Weights of a small image VAE: encoder width 256, normuon at rate 0.0054.
Rows from block 5 of the encoder of a small image VAE, named by matrix and row number. Rows with one number belong to one neuron. Each number is 128 + 32 x the weight over its row's rms, rounded and kept within 0 to 255. All counts start at 0. Numbers have three digits each. After the name is the row's rms in percent of the matrix's.
Before each neuron's rows are labels from the 100 images, of 14976, where the neuron reaches its highest value: "peak on" is the class under the peak; "strongest on" is what is common among them. Only what is clearly more common there than usual is listed. The data: Sentinel-2 satellite tiles (TerraMesh).
# fc1: MLP up (encoder.blocks.5.mlp.fc1.weight, 768x256), inputs 128-255
# fc2: MLP down (encoder.blocks.5.mlp.fc2.weight, 256x768, transposed), outputs 128-255

peak on: snow or ice
strongest on: snow or ice; main land cover: snow or ice
fc1.470 101:102147106117167125101136158048124069133124132104143128070153115106104166187138126133110121116112014092132129128121183129113131113168111112161136102057123161098141121130125180127117097128166130142122137150128133184101126168128145162132141158138133105140124163097129170123079061104210129135121101119161128143104062105125134131126167160099163104151165138026129128127127128148144146104125
fc2.470 053:127124126114127086116106181124095158048169086123119127157067103148190083142127091138134156109124039127130128133126066141126120126120068132098180120178109132126150128175126125104113128132132115076151153128099111200109123155081090103127114134146086080142123156141123128141129146130127157161109076125120128212126158097129132141126131125139130139167125187119141105131154121114127110208146

peak on: clouds
strongest on: clouds; main land cover: trees
fc1.445 100:153080115228113124097102090131129144127000167161131134148135127123140123147165103140122101161127120171120090119149095127153133149125139135097142113126109139121092160106141129093156095125115137109123185139126173166101121118131118099130130206114064189167090115158133094136117118126129115143119131131205147130121115097115129130128118124133160150129082142111137121096133150014134105128171
fc2.445 074:133139129078133144145133079135124123160169078000153133129135190106133122130138150153080097126111181120149197147085129133086144128126091121124113127155205134041097146091120143131125127110183126102061105124119103128128132128129144128136135056060136064110121133059133124171115100122140117135045127127068098128138121131126144097161128166162140152140122132129129109158067121096169144107183

peak on: clouds; snow or ice
strongest on: snow or ice; clouds; main land cover: snow or ice
fc1.629 102:127126103115140062153123134132129160124102122124150137129077150117129158219127102086097107129132145117132149152198117132181112178196159116059164125117108137133126086235128160114127128111146121154120060121089041155139177089161017147183131111171080116133105068103128128162140151163121143158191158084128151150124129081128118194105181111130115126156129092122131109140107144068111116181122
fc2.629 077:094110097114129083127148165163153135127120144181147087124129103148154132151142022150127124148149146124130130121119126170149128133122137061151110125161122149058110128145128139000113133082133131053121109167105138138098134081123187089143079124234133191096138128066153132156116150224083140137112110155141201230124132129112116118128137103119125116120109103151078152142119121125131138149226

peak on: snow or ice
strongest on: snow or ice; main land cover: snow or ice
fc1.394 084:120100136124125187143138055109159093064172133152118160106136169101101178150117117150139134130131033127072126107200116116055117124119155126104088105114130133127109114087111122136142128168155131135095100113129156158114053133116137133128159129187124116136055255118133172126156113140192128027079124111158104121133145129144158161128171177141155106135127122137125121136089121093159188165168
fc2.394 039:110128080137121180141157129150081128162008091052128142128052208135158128128124125128128139128127127108142123128121128122138125114134113129164129128140125138132130084133134127127096129082191071137015232076124128200123127014132128127129129091127135158142212139150120096132151209106155129163174140167105145173102125140134133118128125144128192212120131136122155135122132079128018116181129

peak on: crops
strongest on: crops; built area; main land cover: crops
fc1.191 119:119128128161122138135128120113115126104136139128110178166148156133118156131127124123135107155088115043124147105126123232131129167088132193131174154128236188097149160201113098125124128094050143108128136120115130110145186127123170133102128140174114152097128126084120120108135148125135143160128132152141100157124183126163131157087156136157142193127131122144098123134229162128133109140128
fc2.191 104:156128133186145127134153118147135127107127150066123122130116145200129108135158118182099136103177125061135105171136058139089040074153113065132115086129086157122169223149127031144119134125164073135143117170153117195095119121145126143132116144135202158128132138176128167135082106139174135167102134150155114105125128190121130131146143096141146128128131105145124110139124151061118109131176

peak on: snow or ice
strongest on: snow or ice; main land cover: snow or ice; flooded vegetation
fc1.724 111:058127126088113128080130125103124177125171143129109188175130141076172150118109162136138134075121173128099097119128107179125141117109114124135082104128124121068179092144154128107155125162154191086109128085063142068094180165049154108138134129140152161128148089151098126165115099151150142177169097175085110148049147160068168125120185183111129090158110186145116132144103127166116163144100
fc2.724 077:138081141124094165114116147086106075157128156136140125127136188155132066133121127171128189155138067034115161153121130095140143128145131191112103132048090112174102122132119129161122156061105145205186094145122168125101042136127098113123135152131144153141126135118125131103136114098166123128138204086135188074129119127141157084121188099121129127081155094170200156146069135186113124123138

peak on: snow or ice
strongest on: snow or ice; main land cover: snow or ice
fc1.424 132:121143235059127170130128131139091116120197081088129124126134126095126144176128130145118113117169197139076127127126133127124152136128115109129113125074126130126140122132153126114072127104138118127129040069129146095106147160091083124171231150128099133154110111115133158129132125101205138079119121038185098120129162162126166086084139135143131173105130164126170155103131197168233125109116
fc2.424 104:095149130126132123050118149132117131128186108183132140152156125121105128127138091134141139113066090129112132181123118127019109126132033128134176117100175139149152104132098129124119162093084126130186113121121152091129109140134139133129106159151057130117064147168112126147140128127123138120130161118131188116143130169103155001127133115161142140099125134131125126134126147126178103129135

peak on: crops
strongest on: main land cover: crops
fc1.84 109:168120072126132190072183130163112115150118152176134119101155128133166127128152121157128079135075123121126093149188106138130083138120122125125124140121116137140115189135213100150173125148127152146137142140134130136172140133129138074084087160252037103059102108102127150147121129158173139117191118054151131125130157096092093158105110132141132075129098115164129115117049136066056103079129
fc2.84 151:176112121134130090116109128129121183153124106070126172111127167095142118128109094128132129088174127214143083142106124133121130130232071130122148128125104181149129124139052129116130128068139129134128126127140096129133130136128129202128112127128159206117156131217100123152126044148180220144108150183128096041134095134075150130165156123127130096145074132047126151131203108125129148119204

peak on: snow or ice
strongest on: snow or ice; main land cover: snow or ice
fc1.560 111:103106059090182134125135168102124117128155123042131112127128158123112107176191071136115113115181129015098151117113178129128112146136104138128182146120127183218126111101175096061212127090149147129115135140129125203119125118130151130121115135172179177108125153049128134140127123138165124208107115093126131137127094129126183128136104128131137159140149119154130091158063129137190165173106
fc2.560 088:125166135108090163127132123128119144126123064129118124129105069079082131129087163158106131124074094150143132128148144104094053122115089143152126131105176112125215119129135097088155139150084122150113114130074121122132099197135112147157131132111172072119128121128071081124089111096139119108191100086109086098110137124115152129144037166060151106114167140016146135125131126133217081096062

peak on: clouds
strongest on: clouds
fc1.145 090:128123131114128144158137128134081137131123125122130177043152155221127128126237114142131127125150112146128180118129126130107129090178063092123162129129184084138047125122097114120150125075134192101098118221102128132073121050122141091125158130129122144229142158136149166123127136203141102151119135099175102136108102129095116160134205125109142093146135124181132129140111085050165123137128
fc2.145 147:160104142187143101090128127063113118142131113177117127126172135026183126147095093128125101140045137121135080125150141132127146167128109141113128125129126126116169114140151094130143102198142126169116128131167127089158128145121170136104129212143135091061105177130119098120134127141117127109123100114118068130126128129174129159188063156130130184128105100128142135143090127140136130072136

peak on: crops
strongest on: crops; main land cover: crops
fc1.293 123:091130159165067040110163128144072107127144125139128058103020120126105128125168106135128090126178122085118145183132123112115108128160127108121127086125112226054170114122121185071146113147118140143134150071144115115128134149175046160132129102093121114111145141125129120112094106095073136128110151101078099022117075101071176132184120147112163122090095111097110111081122138131099141074130
fc2.293 195:092124133121163156140126063105130071147142155147131128135130133152110157133106193121128110166111092100122128153161130157127124146123172255092181167134165162201154128109116134095111137128052126203149134124121093149130102090127116035109129128141107171118151140138128125164161160103166081120157066129168118156120150135136125171049160153110117137130163100209134145050135145067131189134109

peak on: crops
strongest on: crops; built area; main land cover: crops
fc1.447 102:065111070167085134117096128138120063127126161243128115135102129142075166062138126136150119128157107110003113127153114133128136130103135172157150142159109119124174093102185142172113092122049180123091125154168128116125132093159102080129105104165128194114130123134183117105119150130213105140070125128118121095063129123125126127063160172215122127127119109173134116100098082129132133137159
fc2.447 108:140137115141103143119128147108041178115062129125183118173121130100146100115069092135150161086130126120191122146153127131105084112213128104123116113114106177104142087181085035127103114139218132068121145129092140182182098123143137163131184130087217088140134112128117132101143124142084141130132126128127115064145119123156113116220088074078149153108110123072110168149126121133111084130128

peak on: crops
strongest on: crops; built area; main land cover: crops
fc1.250 126:134120059134124160172167106067127082120128180128137127122072133187088141160048132130122165113105032079095121098127128116142134133112129159128131146138140170071193095155117048138109129127164142132131136130112128154147083132104144117116126167149149117111125140161190127106101127125131137213130061064109094136120096200161099135082174137134134115161086083127130121145082136125164129132152
fc2.250 105:166128104104128129122167149125109127132132133100125120186134175055131129135127134176121117136128130147178170125142123127122081127130086078096130090123157100148130122127106139117165143100164106171142139150136141181225150130107117250131118122029190123111110112154124159092132097160126169138082205149118105053183128133135122130204134129118105129127122153102136154093170080133060119125146

peak on: snow or ice
strongest on: snow or ice; main land cover: snow or ice
fc1.618 100:141137204148180136141130125102155128065136123128119148090156100127137100111138128156117128133115178147119148099123140114123140128132125052168095067166122062138120119119131058123125129098132127124127196125155084125108156130193147040147130125073147094123115135177080125054116151177100129111128074171100118136046106164131079126000133068134155124148178137110137109106108117119096131128129
fc2.618 035:144135131133198024122097157147049124080116125139117121155125139114138193118079114144090120122143198131134129170126128127087129150145128126139170126122140129131127136137132097131119124120129118130131122128137154142120131115129126121136128138146122105123128142146083132145121050132126128150130255097176132042128122134130164122139098131139157155137060136137155127140143158119113129184142

peak on: water
strongest on: clouds; main land cover: water
fc1.98 090:120104119125130095146145122131116117069136123127158127164186137086108109153137153138101137141135138132103134192129144078127117102127129133153197119113129150154133132095064131125131150117061099122156102151128122109147053105128116223146110152093137150176135148135120110106115119150135107127151129142097122086177188131125150146149040192155023158122125123098123138093125153167126064127153
fc2.98 033:125205092160127098233130104107097111131142155101000137183144094092128120119131124082127101085180154136160144125128116128134121099116124114171156133072088119131121089106120128061088119129132095129136127126162119142177177078147108000125150125091123129124103143148129136129095127135143131111155127129144140110089152139138136133073118128141134129142068127127129140175113153122091076126127

peak on: snow or ice
strongest on: snow or ice; main land cover: snow or ice
fc1.138 105:108115093096182057122122134143049126114089133125192158170105154131136115123126102098162169182148082117165131143130170128129112152124125154126152138126129119105138127171174090108219126120123128119099097126120121121082166143138128057135176112131170178176077115168113227128133140129098137132087128148130117086094156233128136127255152127127134121133158133114131174081141119126095127129136
fc2.138 050:119140073125134127144172123158130037076128172119114147103078154198111133127125120154135121130140137130076121136103113123109147142096113155154114150092133120129200110128210110085182136108121127083092151142116128085114132108120087153128187130142139121083118157145128124138160172129157167170126145128012142139000125150125109127191135184117097130137119119124136129160114103126115130126060

peak on: water
strongest on: water; main land cover: water
fc1.59 112:141149073132053109117131164114124126046100133109130105103101146133130137130163193136173136128131130078134135120124215174229076122126166128138116133119128140162129117146147069136143110128243062132126128126128138106121138140125118086051150155143124120101130124063133102128139102132145128132130077118130128110122122120115118127119142143132121132130117107127127123060122117145081105064126
fc2.59 178:126143192121156099115129125131111128122135142138132140157182135145115076172169216132104106150135206211135162112127072128000085129128128120160128047128127167115149221116128174157154128146075114133149051106082127168127111100070209161089106105133132089140125130192098172181124100171132151155133122157096123131155131175143130130142139112077168136157187125105144114156129130106171160127148

peak on: crops
strongest on: crops; main land cover: crops
fc1.199 105:121228108139094146077095115127127117128130090121149120109113114132133143130179155155122127140121138091128121090121135126114127109146127095128099138117123093128114141074055049144103212144195084130158125134136103125125130105133145013120147131106145120091169121174180122085109138099133118120219076105147138089128158145114133116130106122178133111122197135120126107131164136151039143118130
fc2.199 117:123097157130133117132138133139123127050102133132113166141122153088141152128112117134094127093138139132131139161123099113124127118118121174139142131137149160116177111199114138105170124149126104146132134121125137116135109174149142255127120128152150068128171134152095128165118055139131110204027189176120125128155109123122107160144148057127128122129099163127171130127105128127138137140137

peak on: clouds
strongest on: clouds; snow or ice; main land cover: snow or ice
fc1.208 082:113049096128153130128126153128151135130130128127130134102046159127110167120136118177122067110142123158118107142131134167113148141130136100085127127056117173134126129171134127120126089118162119143129029075121123128107134164116126192126148119058122133158127114128128190153151096129126107103139047128128145128129124126125126136123050173172105128136133161137145141117140127090126124155176
fc2.208 044:097119136163119105139081136128187152132224127128092110127101137128137128128049104132091128102134215129000121146019096127088127128156168127126127131101121155112128126124138189168051132074128100036193118130122146130099146128091093097134130125227134116127183175127109079161140123152126157128132127177069158128083118134129128136096113145129134082195158142157124131099112129114110126196133