config = dict(
    encoder_qk_norm=True,
    encoder_layers=16,
    max_grad_norm=5.0,
)
Rows from block 9 of the encoder of a small image VAE, named by matrix and row number. Rows with one number belong to one neuron. Each number is 128 + 32 x the weight over its row's rms, rounded and kept within 0 to 255. All counts start at 0. Numbers have three digits each.
After each neuron's rows are labels from the 100 images, of 14976, where the neuron reaches its highest value: "peak on" is the class under the peak. Only what is clearly more common there than usual is listed. The data: Sentinel-2 satellite tiles (TerraMesh).
# fc1: MLP up (encoder.blocks.9.mlp.fc1.weight, 768x256), inputs 0-127
# fc2: MLP down (encoder.blocks.9.mlp.fc2.weight, 256x768, transposed), outputs 0-127

fc1.239:120115144134103127079130142096153084181149106121130106148092130132148132117122085108139136122066083135127104135127129144174160084181128122166128099138114096103245128131166094167095138131114148124113102206154079128117105134148093148083131124123130141059134131191131127104177127113125111119151161131132124128037128145156179019192170136082142182129128121115116114107106127136109135120167
fc2.239:136128146138110138047134141105133130105157088149137223121135129128113058062120130162128142167122149124115159192118105138135133160206127143153067155130170140112075097132125072140093080158125143128125087128121158128120135155129134129175166134071131106164120120134140130149121219076127143113135127149128124138131169134106146119119156136141160124140143150128135123162103048096156190119129
peak on: crops

fc1.122:126120128169116142111205104176137128124116114134124116168114124145122147185108133145144129134207161149199127180171127154104132103159128100129134103182128139156103131131077130099091158055080127114150102129134134026159141227124112122122135121180000095127143135143147075189125181128099122124054157128095123177122109127105150123094126130119127146125083171103177213128150120143134135130109
fc2.122:114112011157137123133176117134127128058129123222169132135125126126131139128078127141133074126141113125113115121129100095128116128098131151078128128127129133131129134128119146064194127116166102177101119127127136208127131211137127108136140141156115093255162145092162121127160129080131142128128117146122128132163131116119130107122141128117129125134110130082132129106126102138160119128110
peak on: snow or ice

fc1.538:181120192098168106077128129180165123170133104082126124146128171136142067101148113131145123095139091127158188128127134080080124158184142128064109132112131117157126160127128130182112146114121152131056129080157129125085118116126080106071119143126052133091087223123113116201135128119110133113118108168102117080094130133139151155084069153215128131120129120131153088128137124135178089205121
fc2.538:128124126126169131018121111187137120111130100075130136128088164132128159076121062155125085149137126124132143139187083133130118158127159126103134125126129128134131115156120132125157134117129081199137109128152109124122255100130091124131146158046129142071127132104155109121102123172128083052141096126108135131081117151133196125134134173128128089161143143135127043112114089089127128110190
peak on: water

fc1.534:166115128134140112139120077111129171144120124114111145155133164149116221122128092128157047129145148095115126236092148128134125127132127129128169128154133020146135079166136109150144118102081132100126184255139106130111142105137094114129134142108024050139078169138100162110144128073118139140130118126127128101121128095126135143255146068134068127103109152160086152072107189126115127117150
fc2.534:130108163140112064128156133132187127105128131151134128147125129130117000102125122155255100099119224116129129129130157127123081087105108130142127131126120047119129080129084112149185119136126158118146121140119129126120108140152081105125121149181098133108145066147184128127151141116103156117125120174136080137082144157064060128105113125134130111128207096119129145142109138101123110190178
peak on: rangeland

fc1.642:091156083128145142122094086060158162131153148126132137145093129129121100123170188097125142125140128122101122114107154140141147127202097127144180155146119130125138145129121154132133178141146128134165115126123159111138109128128142136122127183129197026103121086098115128142145129203104130132210159134169182242111139142133137133104140182132128113130150188089120151106109131170137131127144
fc2.642:149000049158091129102130116079143158105124111112104114135127127147131118128107141146124159139127090148100149119123123141127117093127137128128110127120114136129087125192152159090131113134092128127127131124137114130140128124122143131144245128143131117112133128128149123117121130130131116121128119129119088131205116140170131136135135130129137122135192137145128060116119130134146101223124
peak on: snow or ice

fc1.299:103118133113091112061182129146084158164168173148142092072128201124171140132114116185181134125079097106127245127139199098082134140131169151126157132127128112127107151207116100109156137128165123164091102115079106140138194122130122132068136126161119178165137144130157129128132014112110156119143115160110152125116144131138121133147203157184128122141128173131164129139097128153055128125119
fc2.299:128111029126127123123126128134116175169124103152129105117128122174129152141103126022105082137128124120113061119054128133128123133138102128132127140105088147132128134128133130123153129154128128130122139113131178112088114089125125140132128136128136128000141150124129125100127129143138083127139255175124168127116121128128134123153061132129139123115128128129090095138127125123128128124129
peak on: water

fc1.398:103153146146111113040155118228150159114136117133180135006123113121130188113128150133094143167112153118131116115146138173120101137127135118127110130128135133135126128105148101091114120155161089095127127101124173093099085127125118120089128234116114137184180130136132128183129090126131108164130069124155124134124090116079130094130138132146110144137157145163143172168130130113155124147163
fc2.398:128094135099157110119107170092115149129123147133135169123121126157186099215146199114141156128130069124105049106086130152102109127133175129121110106125124140158119127158099111127124178077154187103128130127129136142142060063163056132165128153100153186173080115131138116132123133049147117194141126136149135137047123078128133124125100125124128128089124132149136164131074144095243129055115
peak on: snow or ice

fc1.306:135122237078023148133121140128134113116147178160193162174144123151127079117196148143171199114128128131157149159120110126148155128080154117088163109164136125141142060130117132136051124126140127081050134123068182129065128152140128128138121132108115168046141128140127132071122155138111105129124129165142186153156096161098140108115147146102132142077127189105151139130128134148126117100143
fc2.306:143125113144243141135122129135127079123130127136159127148156132129132120093131143122134255097167139129137090138195134087127125123138106157133102163132140134083162162136103157141131110128135162122123117200115163155128158164126161128129128128132143133147131109132130155128117152129120133122119110127175048128136119110159157137119193077125133120128100098129106177086134150131144119149046
peak on: snow or ice