From a checkpoint of a small image VAE.
Model: 11.1M parameters, 48-pixel images, encoder arch vit, encoder norm rmsnorm, encoder activation gelu, encoder layers 16, encoder width 256, decoder norm batchnorm, decoder activation relu, decoder widths [32, 64, 64, 64].
Training: 9900 steps, batches of 128.
Data: trained on Sentinel-2 satellite tiles (TerraMesh), 72500 training examples, 17.5 epochs.
Rows from block 5 of the encoder of a small image VAE, named by matrix and row number. Rows with one number belong to one neuron. Each number is 500 + 40 x the weight over its row's rms, rounded and kept within 0 to 999. All counts start at 0. Numbers have three digits each.
After each neuron's rows are labels from the 100 images, of 14976, where the neuron reaches its highest value: "strongest on" is what is common among them. Only what is clearly more common there than usual is listed. The data: Sentinel-2 satellite tiles (TerraMesh).
# fc1: MLP up (encoder.blocks.5.mlp.fc1.weight, 768x256), inputs 0-127
# fc2: MLP down (encoder.blocks.5.mlp.fc2.weight, 256x768, transposed), outputs 0-127

fc1.341:638474449520532536499537475487461419597537498515475494489585498488502507561505400488502478500503478448517492556509546519595505464488506346472531527487501599451582515505518504520484479509500504474515465485510504503482471469445501518490478446497500501505446505499608533466517500496511555461475445483476529557591477501515496477483404536490497498497511496499422515495478498519513489498500
fc2.341:581500491516505577532471516529483488569574502486496459407538503525445562492503472543501521492470530497514497513494444551510475491476500469579474515504522500500523528512487485504498420519502490501540472517490505612491441455468479498406527455479491538502500526504505524386500490426571518486449511489500534499514497473510500497500524517505526550496467577477464417527504533543485501508570
strongest on: main land cover: trees

fc1.191:477499523543437501480503517475500540590465441471503515518538513568554579499479500447519461499500486542491498529500513500522557497441530497501500502487562335572521419498395464501522534503430489503433503551507566517497506437490505496513422344498516489436532482587533496480498539495512476478500520489500528489501553555499509464598500480467462571433490528470474474532444512549474499470552
fc2.191:543458563532460522502516481449523517346500569493496542535488514435515482514438497483500484486467563480521539494500494499451504478491555489565515514497501438497496463503494530452480467505503495499498448578506505523510457544496504475461473535586522513570498456530529545554474568360391599477576500486513479513509553574491559491424509465469522457499510524490540511525476456510502559539486
strongest on: crops; built area; main land cover: crops

fc1.543:458497501511494495493510564449502517481517501501504494509525500475541477536582601511440514566520483517501576515470459502452484488556409446514468458461493471424520502441486539511576508550506510454504471490492551502531587477471454482523469538500501504502423399511515496520597526550529524572486607502517508507525481500491517470502562490560497500512467498438503494525460503546492501506475
fc2.543:523462502481530524557459488498494536499485510498502501488538531465520499412501489475501484495502523481494499505510421499480559499425557505522480487494450504497481531487525471502474467514535504545495509587450479582487468440498549540410496506500397497515562497543528508463479472430501454560498525499487505500490509481542462510455636485464501558553530492550430535460512501513455536498548
strongest on: snow or ice; main land cover: snow or ice

fc1.211:536492498540502534516496493439524499427500592530529476484423491494500505459543499470417499503447447492496444517496500504490507510482521501500551556361500499484480500499446500490506479487462474530549530495499493511499497495430503455506555501463508482492568520516438470449508536480538509499500453500451500500556501500504498499497482523529522519501450479464466511668443406497501461531462
fc2.211:401480499474505493552473522558447523575501454490474423417574507441539426515503400503516494495559631607465525455510431422496474425500510526481485459517533474542528512536509593503488506504543494498512458479492464488523476474500534489555525469499593445528503500520524530574490467569453502490501501436464549479493429498583508498498483455504499515437535529469510591428436534521438534500553
strongest on: main land cover: rangeland

fc1.367:565485512504533529510445538488475493481615514585544495512504554531470500421476512523500532490504434560414498576501498497496456472539468453560494508503421447483474492487458536516559501498529506479554425520495399497542495527467518512495499543478503497449548520527571500491570484473509464515500501534421541515489500502500551475512499507482449535479592445522471433522521509497484501539452
fc2.367:500533495412507499501492435477453521611476542541451501487499494386495477500483477504532376511463499504550450496498506490475542481428534501447498505539495527469506552498462506469506476373492482535440523441516515528478455503492502463506413489494511484535553495488530480449480417515532502499512509477441484487513495507459506513458424462481498496515428503496486563481539485488542514525445
strongest on: main land cover: trees; clouds

fc1.718:502475553491450390485504507500519500498502521517524494541499506478484490471506471532524500512484564478512430493507464456494432499560557495539500505507421421488498468461482579497537480569485491484468498495531399474586563495415493475511510520520545512477533532486429518457500492499461477491497529496506517504499495400487461514516477463481428501498447490539482558492468491452547499538505
fc2.718:497539509509489440545433499500612501544622500535488500428501531470501524502501495505502441468548505610503506502514501478477566446498496412500499504505499491486550503516504484503527481569516491501502528499484524581503400505457504445492515501498503597519613499502500572478545443503484501505480502506500485493499501513491501502504501539503516518425514523419385485531449550504501506520531
strongest on: snow or ice; main land cover: snow or ice

fc1.293:448525507483465512492500393495495497413566515506509529497501500447500517502494475568505525500489586454488487496540498490397484501485490447481475558497492455518410579501439473500463482484602536475512492489444432473498573483498518540485517522537533488534520494487517535509533500554469504499520499498490541544503423489422485476470456500542587469561474495488601468539525471487470473498491
fc2.293:521537501487491531449441518509497522498473491542498478449494531475490569501465483492503495515560499597495437486508491525532529542544509571481570501495504457491502501504469469501514522514515502520447493497530523540528501489480494515499476516502612463388554533517551539406462460492560499458485504503483496501465576491490511523681494485482479541525510562496427476509469480507482559481507
strongest on: crops; main land cover: crops

fc1.218:413532511550604504493506497493495528510509486516578430502526499457483499503542403444515557519507502500466434504519509527692499479505503486565482504498497486492632522520436499502485500504507430500521474435511518554504501481498534454586469497496589519533469492522514517478514585558504503528533419495512478664506389542506483502633585538465497505502500484443503498521527475540521599499465
fc2.218:520503497474517508501458489471502481512493496474502478483507482530505546499488494429476489531519448548605520469500479523499514610612497474494468510500504510541466502522537591524475487474432546482418620499679504513482552505481504505509499480435580480479512511534464501439486498495513517504521532547497514512526592495477548501505504498508459546539538447501480497511412509490495513454502
strongest on: crops; main land cover: crops

fc1.661:500510467510409592534452500533451424453491524518566416479497534499475545500503465503530513504443518559490560549581468465539407542469510462508443501494500446479468504503509539520535500550495537507546501501545472522528477436497525536509490454501510520501499498442446486535495460495490488528480497496491495501484427476534492448472516522507495489475500518536538560506526559508513472508470
fc2.661:502501500484561490493486487530537505493472541536500512537531511500523506497496559487497519510530413403516492520535369514503477514595495515511508486476521541537493526498493531493445513500498526550515544486543574448504500581507497538514515598525505512495490520513536465500499581504483488500429550495490518497570503488497511553436574506535491479497472482447491500523463464566559542440458
strongest on: built area; crops

fc1.447:518537487404463498566487441534533560437589468541594445446508467485515490494490509482495466512514522487493505485567498469569491518451498452513501536474500497500513484451413527521384499478544490498488527545499510511496555499506511472433471363476519547470503493496504496502550501501512493503549585467488504548459526500507497506517556539507508510534496543420451491539486495561538523470509
fc2.447:462535486517502498499552499461498498527454523406502619612524480476550477601482491531518550525509500469514509498453455497497494520505523508558492476508515469474491491503513474530496501533496511542523455638497494478488501598564450497489527491466573464531452485530494524657501478527471500509529552519509476517504492462493512494507494498520470504502454499493467591499503471418546520529502
strongest on: crops; built area; main land cover: crops

fc1.352:463512501454501460513509542496507527494509462496506608495420465507483490458507509441481459547519564498503474273500438505508498498488595447486445553572481457535446500499378473528545502452514498535497497527465472464519505514520538519475575545512500499508557501514448515469476648505509505483506509486551506500459446502438490500493419501511495490491524532491480418508504535509501485527514
fc2.352:496509486503583527500480541521502495597496505443498496503495547446507497497515463495500432515562482488531512519494583503509508392589469495500500499443496506499532573499516498606512445507464501463502504514527584503519498524475508488483518554474407552494465523510499514503502502509518459511511506513425517498535503491428578385487524494492456503499501505463452511357499541576477483545444
strongest on: trees; clouds

fc1.639:499513497548530444497526501488495490519462563564497393481501508534504464500482456498507537501486545534554502493498484473496526497531417495506568489484499477478436533538526506518522520530488505500550487498473577502550377505417414472606529501508445493499479481469451488535422454517476653507557490504456504471467484536553544554549447522486495497453487581517597488541509499530473515511481
fc2.639:488462544461472489506512442476537534474466511485456511522467507548576491511484431550540523494438485499497465522503478558500489493570458463515587600498518530500483494467500495382553458486490491501493486473497488521499406485506469465463394487473550534573592520512503463554475484489524505385441611567500512549503514445423530507540454550529499497481494546490482477540496451483552496526496
strongest on: main land cover: trees

fc1.565:497503600508503507500465531517489494526477479500429460407478494485485540499464527485580536503534580599561480451511497500386448511563572512465533497492500501513574488593509518507501513507497473514488594473534405503517557482498456454471500448471537588511519547511400485468458467487494533386513543456550483365495536499457543533523493546448439496506484504509437495500448483506546550547506
fc2.565:463489390494568513421456433557500459464528492517499500502529523538500647472527499506494473506528410452502403534499565500500481488423485501521454502490557490565497528548538497495559470497509500452507460491544555664504519524485488544532523489494505474501492484495568501473465506460514442466507486496478516500560493408528497443500499453448464499516492499497499510464558512457497478495447
strongest on: trees; clouds; main land cover: trees

fc1.434:435498519444482524478476454500507509354510613513525474539463542530494480506494477506484507394511432494504533469479558534475540525485484403496511518479385500506484535454503516497496508498541441486430504535498492537506511414478466497499508495484491520426461451541495501519560483458509503508500498498488517483471536513507512511500459537527485557504407491489438472522500578495509476560464
fc2.434:498501500447526490490501531531523498495324556507538500476536520495498498496495504545501581501530513496500534501492383483473433489534513576489527449481724416568504532511476484502496450484483527507544500459498500402520523500492486506548506500502516508578516501499486506504497507498511458497525498500491496534506469506500485505477566380440476438485513499500519553502500521528552464425568
strongest on: main land cover: snow or ice

fc1.347:472593508500466583524520552517470511442505499451641480532456500498524470499496543473508503468534503507489495501525548512471516611498510480516477468501501409620468500503465454522522476510516455495466401500500493500575501590526516492533493517620500403538510499503512521543498494499503496521491435499497449503475501493533516508558437501441515517490500447476479454562500500478464483502422
fc2.347:532536505430510480451490455500507527491464513521396498489414533487522511509518500568503518500504486486498583477515376496503448490522500500506468519495580505479507506479515451472505460507478495498585500486512500491379492478514497485481489500499501604515498523511488502451497501470490533478435503471506588507520492496443504509466622444497499483496469489437500538506493466538567500476653
strongest on: crops

fc1.663:487495494535465433479533504471465501497504490433502432512453496436575497559408486543486502492478490434553469500442492540412500457509425504517462505456527514502479510506500612478529484523474511498509501482502441488482528614413522478505505521511502585500522500502573483476529500565502518508518494502440457492501502449500507500518519499485505493513500489669527529498469457492500482543522
fc2.663:502493505579495554409490501502585491507477502484481503472487539492452492520565501460502502499503577494529469551480492437643516418526481502548498536414510498491526474486543501554507445500465406504582502546499502527535546556474531474464562503497501498513468497502444532487493505383502513510424498501532505466572505570504467533457558471500430500512571511525523480464467456599505500483499
strongest on: snow or ice; main land cover: snow or ice

fc1.158:472524537478460510531530547508484544410500559484504501525451539510540500458446531508517474498430537491452524476493487501449562561558550500493514500511482518593431497451482395408521626479498493503613540533455507494536455499415507550478499455517492478506523496501493526507464499387531544482499485498498466431500519514504506504525508523505494491547508522529504413563504454592567500490555
fc2.158:493549452584564518429435507518493471526473448455460474497512470495439501497649487519500543517612506525521483500494504504491436462499544524540494480497503487469533507510517526585563481481497541493446450480580499462543513508543524520541516516435461477501492507500521492509413441556503398503500490517485505498516461488502495494486499474475506500500527497466462647333567458450474510518531
strongest on: clouds

fc1.713:433572509491429501500515502478488585483501429556474518505460496461485488515621524506531576500500550456482444495500485523513500520501513482488480499522465494470492504517486524529497377438505496513503570600408500486503500515499540494449500577487523513514509461559490515436532505537525526601457493464528487502456538500570455521564501466494528537493477407571497639500490497567437476531530
fc2.713:571498493500550521500479546499498401509501533485502499494511502503482482492455448520488500500482527496495629480459494500544465495462387570500407549520569516498517489463517503446469493581495458500589440499489499530466505489507473538439498491508484500567582487424499498501556472386493565489477562502543500525496524500447532500519533501522490498516469519491507374496515547422469487516505
strongest on: crops

fc1.522:535552560484510611462422496421551447531611468495502501507519518437581501507547533528437540484531484507469507495623498474507519500505511479489518540519462409597513495496427476459497529529508521534499486476498557529526501497483547526501500500516505540482504470449501500482446478507526515505443508524499555497478487498511508520495465477501504532530505448456477477447476520571507560510501
fc2.522:598502452496491434540610496494489442436350595499497500501470508446496494511516495481494515538450501474502573500436501500552488521502500504499496497467543500496509507544483499551515507412490511575541524507413475554453513533522531523495505508501505487446506628500512514510481483503485490470499500499507606506502496499440468457483561467501500502533500480516484559391500448501498453502533
strongest on: main land cover: snow or ice

fc1.98:498485504484543513500490499491577494489587501500571503488514509458551497457498527499504540521572503495501531499557561540422497522511468449446410501485446435496487538512521540570535492516499447517564462486544570424511551585503569490351502447568553506536535502571508535481504501605500489479462436495524575496452526505552558478481500592499492514507432392490448536559474489489497494482546
fc2.98:522503477484479535472507499428592492592513488505502469536460496509501452547435511407553543500457517534511490556519527500537509504515496502480526505496407503549448499578465500500501537499500449576495486508516508503501522536494492529345478491502497494422518505534494489375505509420499521501513504503542502482346524473502538523494504526488544500534592502493490475499505478513483497516515
strongest on: clouds; main land cover: water

fc1.404:540529485497500485549503392559497488503498601475504445483525504495493500470515515491533485473478519480542516506395501500498539498409510503508489571483509548576448499498454401500500487469498385518549571459502461505520490501520528534562515500506411395496389572526498500407488508489462497496418495503502500523609499516510516517469500524393460505540454494492543441498500509461485500533544
fc2.404:543488501507505498512499470511518500504430645501582507506512461525557565390526494513494486503429496443526486531501511526500478487453540469537473569486521479502562561585431451540520490500544499515491512500459495538485469468514509507418522488473420502440533615538498495454527502498524506508396473508528485507524455507496512485417572574506525499502434491453508442520504399525552492523479
strongest on: built area